From a checkpoint of a small multi-label image tagger.
Model: 7.26M parameters, 48-pixel images, arch repvgg, norm batchnorm, activation relu, depths [3, 6, 6].
Rows from block 6, named by matrix and row number. Each number is 128 + 32 x the weight over its row's rms, rounded and kept within 0 to 255. All counts start at 0.
# c3: 3x3 conv (model.blocks.6.c3.weight, 160x160x3x3), inputs 140-153, a 3x3 kernel for each
c3.75 [157 128  43  81 128  79 128  96  97  71 128 154 170  77 175 147  69  90 113 128 128 165  65  98  96  56 100 107 242 179 152 128 158 147 128 128 209 122 153 129 150 128 128 128 143 137 121 187  31  96 150 140 128 128 111  92 133 128 178 132 128 127 139 104 144 111 166 128 128 173 104 142 128 128 169 128 128  93 108 149  84 152  94 120 128 128  68 128 108 128 128  57  91 121 155 179 213 101 128 128 151 157 128  72 193 164  92 128 190  99 196 204 128  61 128 128 128 128 128  83 117 110 128 154 148  85]
c3.76 [195  87 192 128  98 128 117 128 116  70 122  60  84 184  92 126  37 101 128 135  69 128 128 128 151 118 194  96 128 128 134 107 128 128 128 128 125 118 107 128 128  97 186 140 136 134 128 130 150 128 128 128  55 128 127 128 173 137 128 129 118 197 128 128 173 120 181  41 100  91  86 219 100 125  59 128 155 120 124 128 101 128 128 140 128 102  67  98 189  92 125 128 191 116 122  98 127 144  68 112 120 148 100 128 128 149  97 128 167 176  73 128  89 154 166 128 128 128 128  76 128 136 146 154  65  20]
c3.77 [ 67  64 128 118 135 128 128 128 128  99  72  54 135 153  94 150  95 128 129 167 128 161 131 103 101 225 159 128  81  55 101 124  72  90 128 120 123  59 143 183 128 128  47 101 170 114  56  88  39 133 128 128 166 177 171 204 128 124 128  60 111  49 100  96 128 128  66 130  47 148 150 183 102 135 111 161 118 128 125 174 128 128 128 118 127  96 128 103 172  71  88 128 156 200 145 128 124 142 118 150 155 128  72 155 153 128 192 112 137 172 132  50 145 128 128 128 128 128 128 123 128 128 169 165 163  72]
c3.78 [128 190 128  63 102 128 122  81 128 128 128 128 161 128 128 147 160 142 176 216 169 150 128 107 180 128  89  51 190 143  85 120 110 162 139 128 138 146 178 114 101 128 111 102 248 128 128 142 128  81 128 130 128 115 108 123 128 119 149 128  80 128 128 195 128 128 105 128 128 105 172 134 118 212 128 128 148 121 180  80 122 128  93 128 204 128 177 138 173 170 128 117  46 128 128 139  65  98 123 153 122 207 128 158  85 128 150  76 122 128 127 132  96 108  76  61 145 119  77 112  81 128 101 182 120  93]
c3.79 [123  95  89 159 111 139 153 128 109 128 158 104 123 129 116 143 144 136 133 139 121  83 101 128 139 128 128 128  95 128 128 138 136 115  63 128 247 188  85 117 157 131 128 133 128 138 128 128 128 128 128 128 106 133 132 126  87 215 137 113 141 204 142  93  85 106 107 167  73  93  82 118 166 121 128 147  87  96  55 110 124 154 128 128 128 155 128  63 141 128 163 128 179 128  78 128 128  65 146 128 114 128 128 120 149 145 130  88 171 128 110 129  88 118 147 169 130 128 131 158 127 128 128  66  95  74]
c3.80 [ 79 128 128 128 128 155 184 177 156  67 140 128  68 195 163 128  93 128 201 138 191  82 163 143 128 128 109 110  89 128  91 128  80 128 128 105 134 129 128  65 128 128 129  83 121 128 128 164 183 119 128 189 191 128 128 180 128  80 128 128 144 122 140 100 128 150 153 128 218 128 128 166 128 138 128 115  84 115 136  48 180 128  99 128  50 129 133 138 128 175 128 128  70 156 164 150 128 128 174 128 104 210  77 177 128  71 131  75 128  99 128 142 113 154  92 115 203 166 235 101 128 138 214 128 170 207]
c3.81 [132 156 115 128 128 169 165 152 128  91 153 209 151  97  78 128  85 128 144  95 238 128 163 136  89 128 100 128 128 128 171 184 148 128  80 128  81 102 197 128 221 192  73 128 128 124 128 111 159 157 106 127 128 109 154 114  52 138 128 128 121 152 128  94 131 128 124 128  82  62 128 104 128 129 148 128 192 128 112 128 132 130 128 131  70 122 130 113  97 128 162 128 137 147 110  85 149 128 128 107 128 128 141 146  88 130  28 128 128 162 104 140 128 146 168 128 128 174 102 141 125  67  69 161  56 119]
c3.82 [121 116 109 132 128 128 128 105  53 147 115 163  76 141 128  73 138 128 140 210 133 178 157 128 128 105 209  93 156 125  85 128 140 113 122  72 101  80 141 169  57  95 128 128 170 128 106 101 128 136 138 128 135  81 128 106 133 194 163 150 115  88 128 128 128 168 122 128 106  89  85 128 135 185 117 116 114  84  86 131 158  70 127  91 132 128 128 128 128 191 128 130  67 209  85 194 128 134 118 159 115 158 102 113 128 186 136  75 128 136 110 116 128 105 120  89 128 106 148 139 126  91 128 181 128 120]
c3.83 [170 147  76 128 149 117 120 128 117  79  89  88 128 128 117 103 102 132 132 149  92 128 176 128 160 110 128 128 174 128  79 152 138 176 149 192  94  90 128  91 191 121 135 100 147  95 155 154 128 128  92 100 172 121 141 128 114  73 108 144 139 128 209 165 124 132 126 128 148 128 127 128 204  59 128  85 110  58 128 137 128  59 131  98  92  73 136  44 120 117 142 183 132  28 166 128 114  87  71 128 128 139 128 147 160 128 131 105 128  93 128 128 128  91 128  96 113 128  79 130 128 128 179  70 127  63]
c3.84 [128 128 110 101 178 184 128 113 154  91 107 199  54 128  96 128  84 128 106 128 128  90 128 173  96 121 128 186 104 115 109 128  74 165 128 122  91 128 139  80 133 167  88 128 176 128 128 128 147 143  67 128  70 177 108 145 141 128 123 107 118  61 128 128 104 149 154 128 128 122 100  62 100 157 153 128 210 128  64 158  85 108 104  22 118 143  91 154 153 186  89 128  99 207 159 128 129 104 128 133 225  96 190 129 128  72 111 128 153 167 107 158 128 143 134 146  98 115  72 122 128 140 137 129  83 132]
c3.85 [ 82  51 128 128 128 104 130 188 119 128 116 157 128 131 128  71 144 120 166 130 128 104 128 157  96 221 128 146 106 108 128 128 128 128 194  96 128 122 151 128 128 139 106 141 111 177  75 128 128 127 128  86 144  99 115 128 120  75 192 144 137 130 117 115 139 118 120 178 128  55 239 110 143 129 144 129 123 100 124 128 125 201 128 149 122  98 150 210 128 128 181  59 151 128  93 151 127 107  64 128 128 128 173 179 156 128 128 128 128 128 161  61 139 128 104 174 119 115 121 161 128 172 128 115  80 128]
c3.86 [141 128 115 146  90 165 124 128 128 128 110 100 150 168 128 139  97 165 128 128 128  99 128 125 118 128 144 165 128  93 132  80 144 143  75 106 122  92 141 128 128 236 128  99 103 202 125 150 128 117 117 128 110 132 150 128 166 177 128 128 128 128 128 119 140 128  60  58 113 128 128 122  91 181 136 128 170  33 128 129 191 128 128 146  58 145  94 116 128 149 144 141 128  98 171 128 128 105 148  95 128 118 128 123 159  74  50  89  63 128 148 128 128 159 133 165  83 128 179 128 134 141 128 128 151 128]
c3.87 [221 172  92 174 136 128 128 138 128 101 101 118 128 128 165 128 128 141 115  94 190 128 132 155 157 128  86 128 128 125  81 119 128 107  99 112 145 199 128 128  78 153  48 102  99 108 128 117 131  95 173 128 124 170  85 104  61 128 123 128 128  42 128 100 124 152 106 113 100 128 185 128 128 128 160 149 218 137  99 124 128 123 106 146 128  50 193 116  77 130 128 148 128 102  77 128 128 120  63 127 128 212 128 178 154 128 102 152 128 182 128 128 128 128 128 128 128 128 107 183 128 128 128 128 139 147]
c3.88 [114 153 121 108 128 128 149 126 136 128 154  58  88  78  87 128 161 143 128 128 128 204  73 104  71 164  58  62 171 146 128 171 142 170 114  96 121 156 128  80 151 104 105 190  60 132 128 128 156 141 128  82 174 125 161 128 168 128 158 103 177 126 150 110 165 140  98 122 109  54 125 128 128 147 104 128 128 185 128 128  80 102 168  66 128 119 110  38 132  87 151 208 128 134 128 128 158 128 128 128 110 191 126 128 128 106 161 133 174 128 140 159 128 128  64 106 152 128 103 101 166 143 123 128 128 128]
c3.89 [152 129 114  93  98 167 151 180 128 107 146 128 114 157 128 174  64 202 128 104 112 164 145 128 105  97 110 119 104  53 118 136 218 153 113 133  86 166 128 128 128 128 165  53 100 117 120 128 201 112 128 168 128  80 114 105 141 151 128 161 128 128 125  29 128 128 114 180 142  94 128 163  93 128 128 166 128 130 126 107 102 128 198 152 136 128 128 128 121 192 145 128 148  94 185 128 189 128 128 128 178 139 155  95 128 142 220 128 125 140 138  96  80 128 124  97 164 128 128 172 128 115 128 150 149 105]
c3.90 [172 128 159  93 128 101 172 143 149 164 175 102  54 203  69 189 128 128 108 143 192  98 128 127 115 133 130 119  80  91 128 137 189 128 111  69 127 128 141  54 143 133  92  94 128 128 128 209 128  81  97 128 128 128 128 191 128 133  98  88 128 128 133  97 139 113 120 128 126  99 125 109  92 134 128 128 121 132 177 114 130 105 132 128  92 128  94 196 184 112 123 106 124 158 161 154 148  97 105 150 141  99 142 128 128  78 128 144 128 134 105 128  90 128 128 135 135 128  46 128 144 128 128 128 162 167]
c3.91 [128 195 121 129 128 150 135 140 103  76 117 160  53  86 128  38  95  44 182  79  73 128 143 128 181 121 169 100  87 114 167 128  79 156 151  82 128  88 123 128 128 198  77  89 165 128 161 129  80 158  16 147 143 128 128  92  90 128 122 117 128 105 105  29  73 163 128 133 141 128 113 144 111 170 128 153 128 128  67 128 128 149 118 105 128 118 128 106 191 147  86  98 174 123 166 128 128 101 118 102 149 128 159 149 128 109  59 132 128  99  47 128 132 119  41 101 120 161 176 163 117 128 128 113 107  65]
c3.92 [ 72 128  76 128 128 128 132 128 160 120  98 185 157 141 175  80 196  81 112 128 114  90 112 122 128 132 205 168  70 186 119  92  97 148 153 123 139  84 147 100 140  88 128 155 143 128 128  67 114 131 128 128 128  77 107 111 155 105  61 128 128  57 150 174 150 153 104 182 114 128 166 128 143 151 149 112 128  85 128 137 128 128  64  79 130 103 128 108 170 128 179 128 148 158 128 128 140  65 152 128 162 124 101 116  66 203 128 128  97 128 155 179 155 105 115 128 131 128 128 127 133 182 121  92 121 173]
c3.93 [176 128 128  65 130 105 128 146 128  84 128 162 109 146  69 141 117 126 133  92 128 150  99 128 118  86 128 112 128 176 128 130  86 128 117  91 152 151 157  91  97 143 151  86 128 144 210 112  99 128 155 157 110 128 111 128 188 128 128 130  88  75 164 140  69 123  72 128 152  92  88  86 128  93 140  74 150 102  66 128 137 106 147 128 119 101 128 144 143 121 128 128 137 128 128 141 168 141 141 119 164 128 130 128 109 128 128 118 103 154 210  95  92 128 128 144 151 128 145 193 128 128  59 128  92 128]
c3.94 [144 158 172 162 175 128  86 149 128  76 168 114  63 102 164 149 131 123 187 115  98 109 114 161 128 140 128 142 158 133 128 128 144  73 143 128 133  89 128 128 128 163 128 126 100 177 155 135  43 104 128 172 128 121 128 111  98  76 117 137  76 128 124 128 120 128  86 146 128 128 143 163 109 156  72 128 128  87 171 151 140 140 202 128 228 165 199 128  98 104 175 159  71 128 128  99 128 128 122 128 128 104 138  99 128 128  71 131 126 117 178 107 165  68 150 111 211 104 128 151 117 101 128  56 128 128]
c3.95 [130 146 128 150  76  78 128 161 197 142  89 106 164 173 174  84  94 128  29  64  59 119 128 128 128 117 128 101 129  58 116 128 185 128 100 128 128 154  84 128  94 128 109 128 128 120 128 133 128  72  87 128  85 166 139 154 147  82 128 141 128 128 128 133  90 128  90 115 165  99 128  79  78 129 152 151 146  79 128 144 128 125  79 116 128 128  46 144 209 128 128 160 142 145 160 111 128 109  92 128 114 102 161 128 133  92 152 147 169  94 182 128 166 128  36 130 149 117 128  78 128 128 128 137 128 204]
c3.96 [ 97 106  91 128 128 128  96 128 106 128 160 106 116  98 116 128 176 133 128 137 128  62 120 160 116 128 183 130 115 128 128 113 128 108  70  47 128 128  42  93 128 128  63 149 236  86 128  86 118 128 128 189 163 128 129 110 100 124 107 128 176 121 128 128 128 123  58 128 130  85 128 244  76 128 100 157 128 172 175 128 128 128 128 124 121 157 128  92 136 107 128 164 152  98 127 102 111 128 106 128 124 107 141  92 132 145  59 129 120 110 122 179  73 118 128 128 115 128  82 128 128 156 128 131 128 128]
c3.97 [108 223 166 185 210  79 148 139  60  88  96 115 119 124 141 128 142  90 128  78 128  91 128 128 179 126 179  94 126  78 128 187 108 130 128 128  82 128 108 150 139 101 148 138 128 143  53 160  85  73 139 164 128 178 112 128  92 129 122 128 128 141 119 226 118 128 102 128 128 128 128  75 110 128  87  98 105  97 128 164 128 143 201 139 108 111 128 149 128 128  68 111 109 154 172 109 142 128 119 128 128  90 127 137 130 157 128  85  82 120 128  73  95 219 171 161 150 166 206  97 127 105 106 128 128 101]
c3.98 [156 195 153  99 185 154  95 128  85 128 128 153 120  78  71 101 128 125  89 128 126  43 135 128  70 128 150 128 145  69 128 142 125  55 128 119 123 172 154 128 124 113 128 128 128 128  72 153 110 128 126 140  79 128 119 120 128 173 134 128 176 128 137  98 159 147 128 128 128 206 127 140  75  71 128 123 115  94 139 128 113 136 107 118 128 128 164 107 143 160 128  86 149  70 128 128 200 178 164 131 165 161 149  86 126 128 102 120 128 138 128 150  58 152 127 122 102 101 173 132 136 127 128 147 128 128]
c3.99 [162 128 143 174 132  99 128 159 151 143 128 122  99 118 175 109  86 174 128 159 201  71  90 124 148 184  69 128 165 114 177 128 169 125 119 166 163 160  90 128 128 141 128 111  94 128 102 132 176 151 128 128 128  81 177 129 111 128 128 128 128 106 128 128 128 136 119 164 128 118 110 128  77 111 138  11 120 189 100  70 170 128  71  91 192 141 144 128 125 173 128 158 101  70 128 128  94 140 137 151 109 128 128 127 115 128 128  82 128 128 114 159 112 151 176 128 106 128 161  80 128 128 230 130 133 128]
c3.100 [128 131 206 104  80 116 142 128 173  79 159 185 131 128 128 128 119  89 146 128  88 160 155 128  91 112 129 128 161 128 108 128  57 153 121 128 109  99 128  75 128 165 125 117 128 128 128 114 126  86  82 128 155 169 105 129  86 128 147 138 105 128 117  87 144 128 156 128 183 128 165 134 128  70 128 128 159 107 128 128  44 172 165 128 173 100  53 151 128 202 125 128 186 116 125 103  60  88 110 149 188 128 128  91 112 171 117 131 111 103  96 160  93 100 128 103 163 137 128 131  92 128 103 128 193 128]
c3.101 [128 128 132 128 112  94 128 128 133 128  44 134 113 170 160 113 128 124 128  47 138 128 128 128 231 187 175 109  53 113 128 116 128 104  97 125 128  97 163 169 128 126 160 192 158 131 128 111  66 199 128  90  96  56 128 128  90 149  93  65 174  60 128 128 159  83 128 124 185  64 168  65 152 100  86 116 128 128  98 214 191 128 235 177 128 109 128 146 136 133 128 120 128 128 109 170 128 154  69 112 115  75 115 128  52  69  87 142 143  48 110 114 145 156 102 128 128 134  87  23 128  86 100 128 194 185]
c3.102 [ 74 159 128 196 166 148 115 183 121  84  97 143 168 128 145  99 179 106 128 128 121 128 128 128 106 136  73  90 151 105 128 100 117 134 113  60 138 128 161 153 206 148 115 122 138 128  55 178 140 128 121 128 173 146 128 174 128 150 128 128 128 128  72 128 128  91 176  76 128 128 181  78 172 186 128  27 110 145 128 128 106 128  70 128 120 128  99 153 128 138 161 128  84 117 128  68 125  90 173 117  87 136  98 128 128 128  90 157 131 128 109 131 125 128 134 128 115 112 128 101 169 106 128 124 127 127]
c3.103 [ 97 144 118 128  65 101 156 128  69 121 110 113 160 143 128  75 168 169 128 110 128  72 128 128 138 161  84 143 115 128 186 128 128 128 128  98 128 150 196 144 111 128  71 183 128 137 192 138 128 114  72  96 121 136 128  95 128  65 128 128 128  38 119 169 104 113  46  99  96 128 175 128 128 128  99 160 128  86 128  34  97 115 128 128 158 153 157 134 128 198  82 118  67 107 128 128 150 135 131 117  63 134 119 136  96 169 119  65 128 126 128 128  94  73  83 152 128 128 144 105 128 128 128 128  86 151]
c3.104 [101 130 121  97 117 128 110  67  73 108 128 143 131 172 138 128 103 122 173 101 154 125 112 156 128 124 111 128  80 188 128 118 202 103 220 128 128 128 215 147 128 128 186 128 185 128 128  99 168 103 157 128 107 140 128 109 128 119 128 126  73  74  75  86 128 202 128 119  91  81 141 163 128 186 170 127  43 128 153 139 128 247 122 128 111 140 128 128 165 128 187 128 148 128 128 130 122 149  79 200 128 214 128 130 114 128 128 128  92 130 147 128 194  87  97 134 137 128 197 115 101 166 132 124  94 107]
c3.105 [132 128 100 128 128 138 156 109 128 128 105 128 123  93 128  74  64 128  66 115  86 160 101 139  77 140 153 128 128 128 128 117 128  89 128 100 162 153  75 212 128  75 109  85 144 218  48 128  98 128 128 128 164 156 128 131 195 114 105 216 116  55 166  80 190 156 104 166 129 104 128  96  91 133 128 128 179 128  84  90 128  83 102 132 121 124 125 128  46 128 139 136 128 143 128 128 128 101 118 175 118 128 108 121 128  77 142 204 128 128 128 131 112 127 128  70 128 159 200 193 154 128 128 128 138 122]
c3.106 [128 164 128 128  93 128 121  88  86 147 128 141 118 118 141  85  54 161 169 128 165 171 128 175 129 178 183 102 165 128 111 168 168 128 128 104  94  82 128 145 103 117 101 150 128 128 115 162 138 191 143 135 128 143 139 109 170 128 145 134 168 128 142 128 105 122 128 128 152 105 128 142  82 128 161 128 150  58 128 184  77 222 186 128 133 197 142  42  97 175 128 128 192 128 118 128 151  89 172  97 165  99 128 135 152  92 128  64 184  88 128 145 134 128 146 154  86 113 128 107 153 128 128 191 128 127]
c3.107 [128  99 102 139 146 125 134 178 128 116  95 147 133 117 199 115 105 177 100 169 128 163 128 128 145  84 128 156 184 111 122 116 128 113 110 137 128 173 155 123 128 156 135 110 149 177 128 127 128 108  97 128 167  31 128 128 139 137 139 146 122 108  98 104 128 133 111 180 137 158 128 128 155 133 128 202 128 139 130 128 123 128 128 178  70 103 121 144 121 128 161 158 128  77 128  93  63 128 104 175 128 113 128  86  98 217 128  80  91 128 120  63 140 172 128 128  95 128 128 141 121  53 160 151 123 133]
c3.108 [128 128 149 128 132 137 127 138 105 128  96 116 128 144 149 159  98 113 117 128 128  64  83 131 128 143 126 128 128 173 128 128 128  49  77 128 187  59 128 128 128 128 128 128 128 136 129  79 192 128  58 128 128 128  83 142 120 136  94  86 123 127 137 128 128  82 128 128 128 128 128  76  80  91 109 128 180 194 128 128  88 128 126 116 175  99 175  91 142 118 126 182  96 104 108 184 141 152 112 133  87 128 105 113 152 158 128 157  95 115 234 128 148  68 169 109 125 128 128 128 120 128 106 138  79 131]
c3.109 [126  54 124  95 127 111 128 140 128 141 128  48  98 124 132 160 178 128 102 136 128 100  95 128 130 128 128 128 100 104 128 128  75 128 114  96  91 128  85  95 128 125 128  62 139 128 100 123  94 149 186 110 137 128 128 122 153 176 225 128 158 142 128 128 126 154  87 107 128  40  84 135 107 147 128 128 125 150  68  84 128 151 128 128 137 117  76 100  49 112 141 171 138 162  99 181 128 128 194 202 131  80  93 216 116 227 159 124 235 134 128 153 168 128  78  86  81 135  90 167 125 166 104 139 148 135]
c3.110 [128 117 128 101 159 128 143 132 139  46 147 128 148 137 167 128 150 204 128 155 194 128 126  85 161 124  95 136 177  58 114 128 128  82 173 128 128  68  76 128 112 110 118 155 119 147 149 128  64 153  97 128 138 128 133  91 108 149 128 128 128 157  42  86 128 128  90 145 105 117 106 128 213 127 187  80 125 196 143 140 136 128 173 128 128 117 134 128 113 154 125 110 110 128 128 116 107 128 211  35 136  30  70  96  27 110 128 103  86 128 134  70 128 112 123  87  57 128 161 179  63 173 153 128 176 172]
c3.111 [181 161 166 156 115  65 127  98 179 158  99  85 128 178 146 120 200 128  24 128 156 200 128 135 128 132 128  81 106 128 131 128 126 128 128  70  87 128 128 123 143 155  67 128 128 119  33 128 128  88 128 128 152 152 163  97  77 128 128 128 105 128  95  76 128 128  85 170  73 100 128 116 141 108 128 128 149 118 139 141 202 118 136 205  67 130 211 128 128 100  99 128 128 150 159 111 115 148 128 167 170  50 100 128  76 155  99 128 128 147 116  99 125 128 115 228 159 128 202 136 182 102 171 128 132 126]
c3.112 [104 116 128 127 128 120 136 128  97 109  82  92 128  90  90 128 159  69 142 126  90 108 128 129 120 121 130  44 156 172 149 128 121 145  98  91 128 128 131 128 128 101 155 128 130 157 128 128 223 112 128  98 112 128 117 151 128 128 128 128 128 176 128 103 128 186 128 128 187 128 128 128 128 180 135 128 105 116 113 179 155 128 128 104 128 118 128 182 128 153 146  97 128 128 173 123 129 128 138 110 128 192 205 178 151 128  97 128 128  76 156 128 143  83 110 128  95  79 128 105  31 115 122 161 128 113]
c3.113 [ 96 128 156 128 128 155 128 170 157 108 128 150 131 109 152  99  92 132 151  53  90 128 121 106 166 128 128 149 108 130 128 128 111  92 128  99  94 129 137 128 162 128 168 136 122 156 131  96 128 146 128 105  82 144 128 150 128  29 135 169 179 128 145 128 128 135 128 187 128 162 128 209 128 123  93 177 165 117 159  97 128 179 128 141 135 128  91 121 101 163 128 128 116 106 134  93 139 128 128 148  83 128  87 128 205 117 128 134 189 136 119  35 165 128  76 140 120 118 174  89  89 149 107 143 128 118]
c3.114 [119 122  95 151 133 128  89  71  87  96  72 151 100 117 150 148 114  73 128 136 197 153  96  85 101 140  47 190 134 136 146 128  89  98  88 138 128 150 128 128 110 141 128 124 187 130  70 128 150 128 100 128 148 168 120 133 131 128 128 149 188 169  71 128  97 128 107 111 128  96  98 164  84 138 128  82 105 105 183 128 136 165  65 116 160 112 123 138  91 110 160 117  66 128 158 116 128 111  91  95 209  56  47 104  99 127 128 186  96 128 121 161 104  59  94  78  94 122 165 128 156 139 110 110 128 117]
c3.115 [128  79 142 237 128 165 119 131 128 216  51 128 123 128 128 128 173 128 115  67 128 128 128 146 123 114 188 200 128  95 128 108 133 128  65  76 166 118 128  91 159  96 127 119  70 128 128 128  94 128 128  98 146 168 185 128 107 128 106 119 190 171  63 151  72 117 115 126 133 118 163 178 128 128 149 127 143 120 156  90 128 128 127  98 127 114 178 114 128 128 158 193 139 128 128 255 128 183 167 107 128 116 146 130  97 128 183 128 128 128 103 128 157 142 137 104 133 128 101 148 128 170 129 128 186 132]
c3.116 [ 85 128 138 128 171 139 211 136 128 113 172 110  97  78 206 114 146 148 128 110 128 150 141 177 169 194 151 100  70 118 141 128  95 131 128 128 112 128 128 121 120 197 129 122  83 128 103 123  94 118  59 128  97 128 174  82  94  45 118 151 164 128  72 165 101 119 116 187 121 128 128 142 147 143  73  86 128  83 214   0 120 157 169 192  72 159 128 106 123 128 140 133 119 186 128 128 128 177 146 139 110  96 123 186 128 128  83 117 128 102 128  70 128 165 129 133  76 128 149 128 128 180 104 116 128 135]
c3.117 [124 128 202 126 187 172 132 128 128 128 107 128 128  98 132 115 186  83 115  54 101 128 112 173 128 125 160  86 139 145  64 140 107 126 122 158 158 128 131 162 128  43 138 128 168 123 126 134 128 107 128  90 128 178 125 128 102 147 133 136  97 128 128  84 206 124 128 184 151 128 103 190 153 219 128 206 128 125  98 128 171 190 128 182  41 112 160 128  85 105 169 160 113 128 171 171 128 107 128  97 128 139 149 128 128 164 128 201  93 152 128 128 128  71 139 116 128 158 124 128 128 109 101 182 128 137]
c3.118 [128 128 228 128 128 128 115  60 162 128 112 137 162 116 128 128 128 127  91 151 132 134  87 128 129 207 158 128 100 107  98 115  95  53 128 105 136 111 196 119 128 121 128 102 173 100 101 115 135 123 109 144 112 141 116 132 128  97 128 132 128 122 128 146  35  81  52 157 132  70 156 163 150  67 160 128 128 166  88 128 128 128 144 141  96 128  66 128 128 128  89 131 195 128  54 145 118 110 123 128 128 104 141 128  44 128  69  87 117  96 128 121  86  88 134 156 128 128 128 128 135 128 195 128 152 134]
c3.119 [106 116 109  88 148 103 146 107 154 123  88 126  92 102 123 128 138 120 128 128 132 131 156 128  56 128  30  80 128 140  89 160 128 143 128 128 128 109 152 187 108  74  88 114 154 123 113 188 152 159 128 128 168 128 158 122 122 116 116  84 128  94 131  86 128 128 110 128 126 102 125 128 158  84 125 163 128 115 158 123  94 128  90 108 175 111  76 156 127  95 124 128  94 128 113 164 131 192 160 106 115 183  94 113 128 128 111 128 116 128 128 128 135 132 128 193 128 101 184 112 127 114  59 128  59  92]
c3.120 [159 157 149 137 128 153 128 128 128 120 121 128 128  98  80 128 102 156 128  97 112 107 101 128  71 128  56 128 128 140 119 128 139 158  76  45 128 128 151  93 128 128  94 128  84 149 128 128 128 114 128  93 128 153 128 149 138 190 115 128  95 111 183 128  79 128 128 156 122 128 121 185 128 128 128  42 132 142 133  93 128 151 141 128  92 128 121 128 160 140 134 172 116 167  94 114  85 103  86  58  84  77  85 128  99 128 128 128 128 128 205 128 128 174 128 121 109 157  89 128 170 112 134 128 112 113]
c3.121 [ 95 128 128 128 114 136 139 128 166 128 191 154 104 123  95 103 128 128  97  88 128  88  91 100 128 128 180 181 128 128 135  79 131 128 139 169  78 138 113 213 161 169  97 118 128 128 181 130 127 128 197  75  90 128 145 136 126 140 105 128 128  76  98 128  80 111 106 128  52 128 143 120 165 108  48 154 157 184 128 128 128  78 148 141  35 108  40 126 117  70 128 128 128 128 139 128 128  38  97 139  98 197 178 128 101 131 113 121 128 205 128 156  74 128 128 147 128 128 128 181 108 128 197 109 150 117]
c3.122 [128 156 128 165 143 141 128  80 138 128 138 128  96 137 128  77 149  81 195 164 128 128 128 128 105 161 118 112 128 151 139 128 128 106 156  73 117 100 135 128 103  53 128 142 110  93 128  71  70 128 180 120  74  88 111  90 128 128 159 126 128 120 128 128 153 116 215 128 128 205 169 146 128 128 128 128 128 128 145 157 128 120 152 106 112 137 128 183 159 129  69 179 128 168 128  90 128  90 128 173 128 128 130 128  96  85 128 128  79 150  95 187 126  79 128 128 110 128 128 170 166 111 138 184 165 128]
c3.123 [ 89 154 117 138 108 128  66 100 128 115 128 128 164 159 115  62 151 128 134 128 124 101 128 121 108 128 161 111 107 128 132 128 111 128  81 175 192  93 128 128 138  96  83  57  47  41 163 128 119 183 143 102 104 146 128 129  70 189 124 143 120 200 128 111  32 102 128 107  60 136  96 128  70  91 128  26 128 179 128 101  85 133 128 128 128 171 112  48 155 128 145 128 171 232 134 100 119 126 145  73 128 101  91 128  57 237 128 132 128 141  95 150 128 128 150 128  63 128 128  82 128 133 126 173 171 144]
c3.124 [136  98 126 128  97 130 138 163 143 159 135 142  93 128 103 121 109 141 128  96 128 157 100 158 100  98 128 156 128 130 138 130 159 128 128 128 128 129  97  76 128 144 128 139 131 180 128 128 164 157 111  60  98 128 118 153 157 107  67 148 101 123 170 128 159 128 128 132 130 128 124 117 103  48 128 128 122 190  44 194  62 128  27 114 123 128 162 125  96 103 179 128 150 124  89 128 173  69 138 128  68 204 128 105  66  85  55 128 128  60  99 140  87  65 128 128 206 200 165 120 128 128 119 128 128 128]
c3.125 [168 126  84 137  66 128  64 128 106 128 136 135  94 138 123 179 215 128 128 121 136 142 145 128 128 118 128 128 180 107 141 130  33 128  74  75  74 148  96 128 119  72 128  44 141 172 128  78 121 128  37 206 128 112 155 128 128 167 124 128 128 128 147 126 128 143 128 128 183 184  64 212  94 117 128  57  62 170  62 150 168 174  50 128  95 113 148 128 173  62 128 106 128  37 128 188  98 191 145 128 126 168 148 116 128 140  81 133 128  25 131  65 128 116 136 109 113 128 120 209 128 155 108 169  72 128]
c3.126 [102  92 176  52 128  92  94 128 195 128 146 152 171 107 158 128 128 100 128 161  95 122 150 128  96 144  77  98  74 128 163  76  98  38 159 128 121 101 115 208 104 182 123 163  86 128 128 128 140  94 128  99  82 115 210 172  85 133  99 128 133 190 207 128 123 128  96 128 128 128 128 159 102 128 152 178 128 102 129 134 128 128 128 106 128 176 165 115 100 129 128 123 125 128 128 128 128 105 128  89  47 106 165 128 128 199 102 128 187 146 104 128  97 128  93 107 144  98 142 141 224 202  77 128 128 106]
c3.127 [128 122 141 107 150 161 115 128 134 128 107 125 186 125 157  16 138 125 157 128 157 128 128 128  82 128 108 130 111 146 102  77 119 145  75 119 128 136 128 128  55 128  83 128 154 138 126 128 128 136 128 128 175 128  43 149 128 141  98 170 128 209 128 120 124 132 128  54 131  76 208 128  96 114 136 128  89 138 128 128 153  96 106 128  43 176 103 128 127 126 128 145 135 104  81 128 124  94  62 110 128 128 170 124 206 169 128 128 128 132 128  34 128  78 172 112  87 115 117  77  88 102 190 197 128 148]
c3.128 [110 152 147 142 178  85 118 135  92  99 198 103 146 108 173  85 138 125 128 167 164 128 146  84 128  85 120 128 128 128 128 128 146 128 165 128 119 128 103 153 128 128  83 185 124 115  99 128 128 115 205  95 122 160  99 137  68 128 143 170  67 122 116 128 131  65  59  97 104 123 128 128 126 142 138 128 104 128 130 118 128 147 128 163 128 128 173 212 131 128  96 134 128 128 167 206 138  45 106 128 150 128 199 158 113 158  80 128 116 128 128 155 170 120  74 115 128 152 128 128 128  70 166  54 132  93]
c3.129 [128 128 128 162 105 128  75 128  65 204 128 128 128 128 181 154  96 156 145  69  72  79 126 128  54 133 128 128 192 128 128 107 152  52 126  77 138 128 128 128 128 173 128 151 162 154 145 128 128  75 107 127 128 128 128 151 110 135 128  97 135 120  43 109  81 172 100 110 115  98 136 114  81 128 128  90 107 182 100 128 161 128 137 128 128 178 174  91 128 128 138 128 101 140 114 116 154 177 128 128 171 201 128 128 128 109 109 145 137  70 101 128  97 131 128 130  44 128  94 117 128 199 128 148  99 171]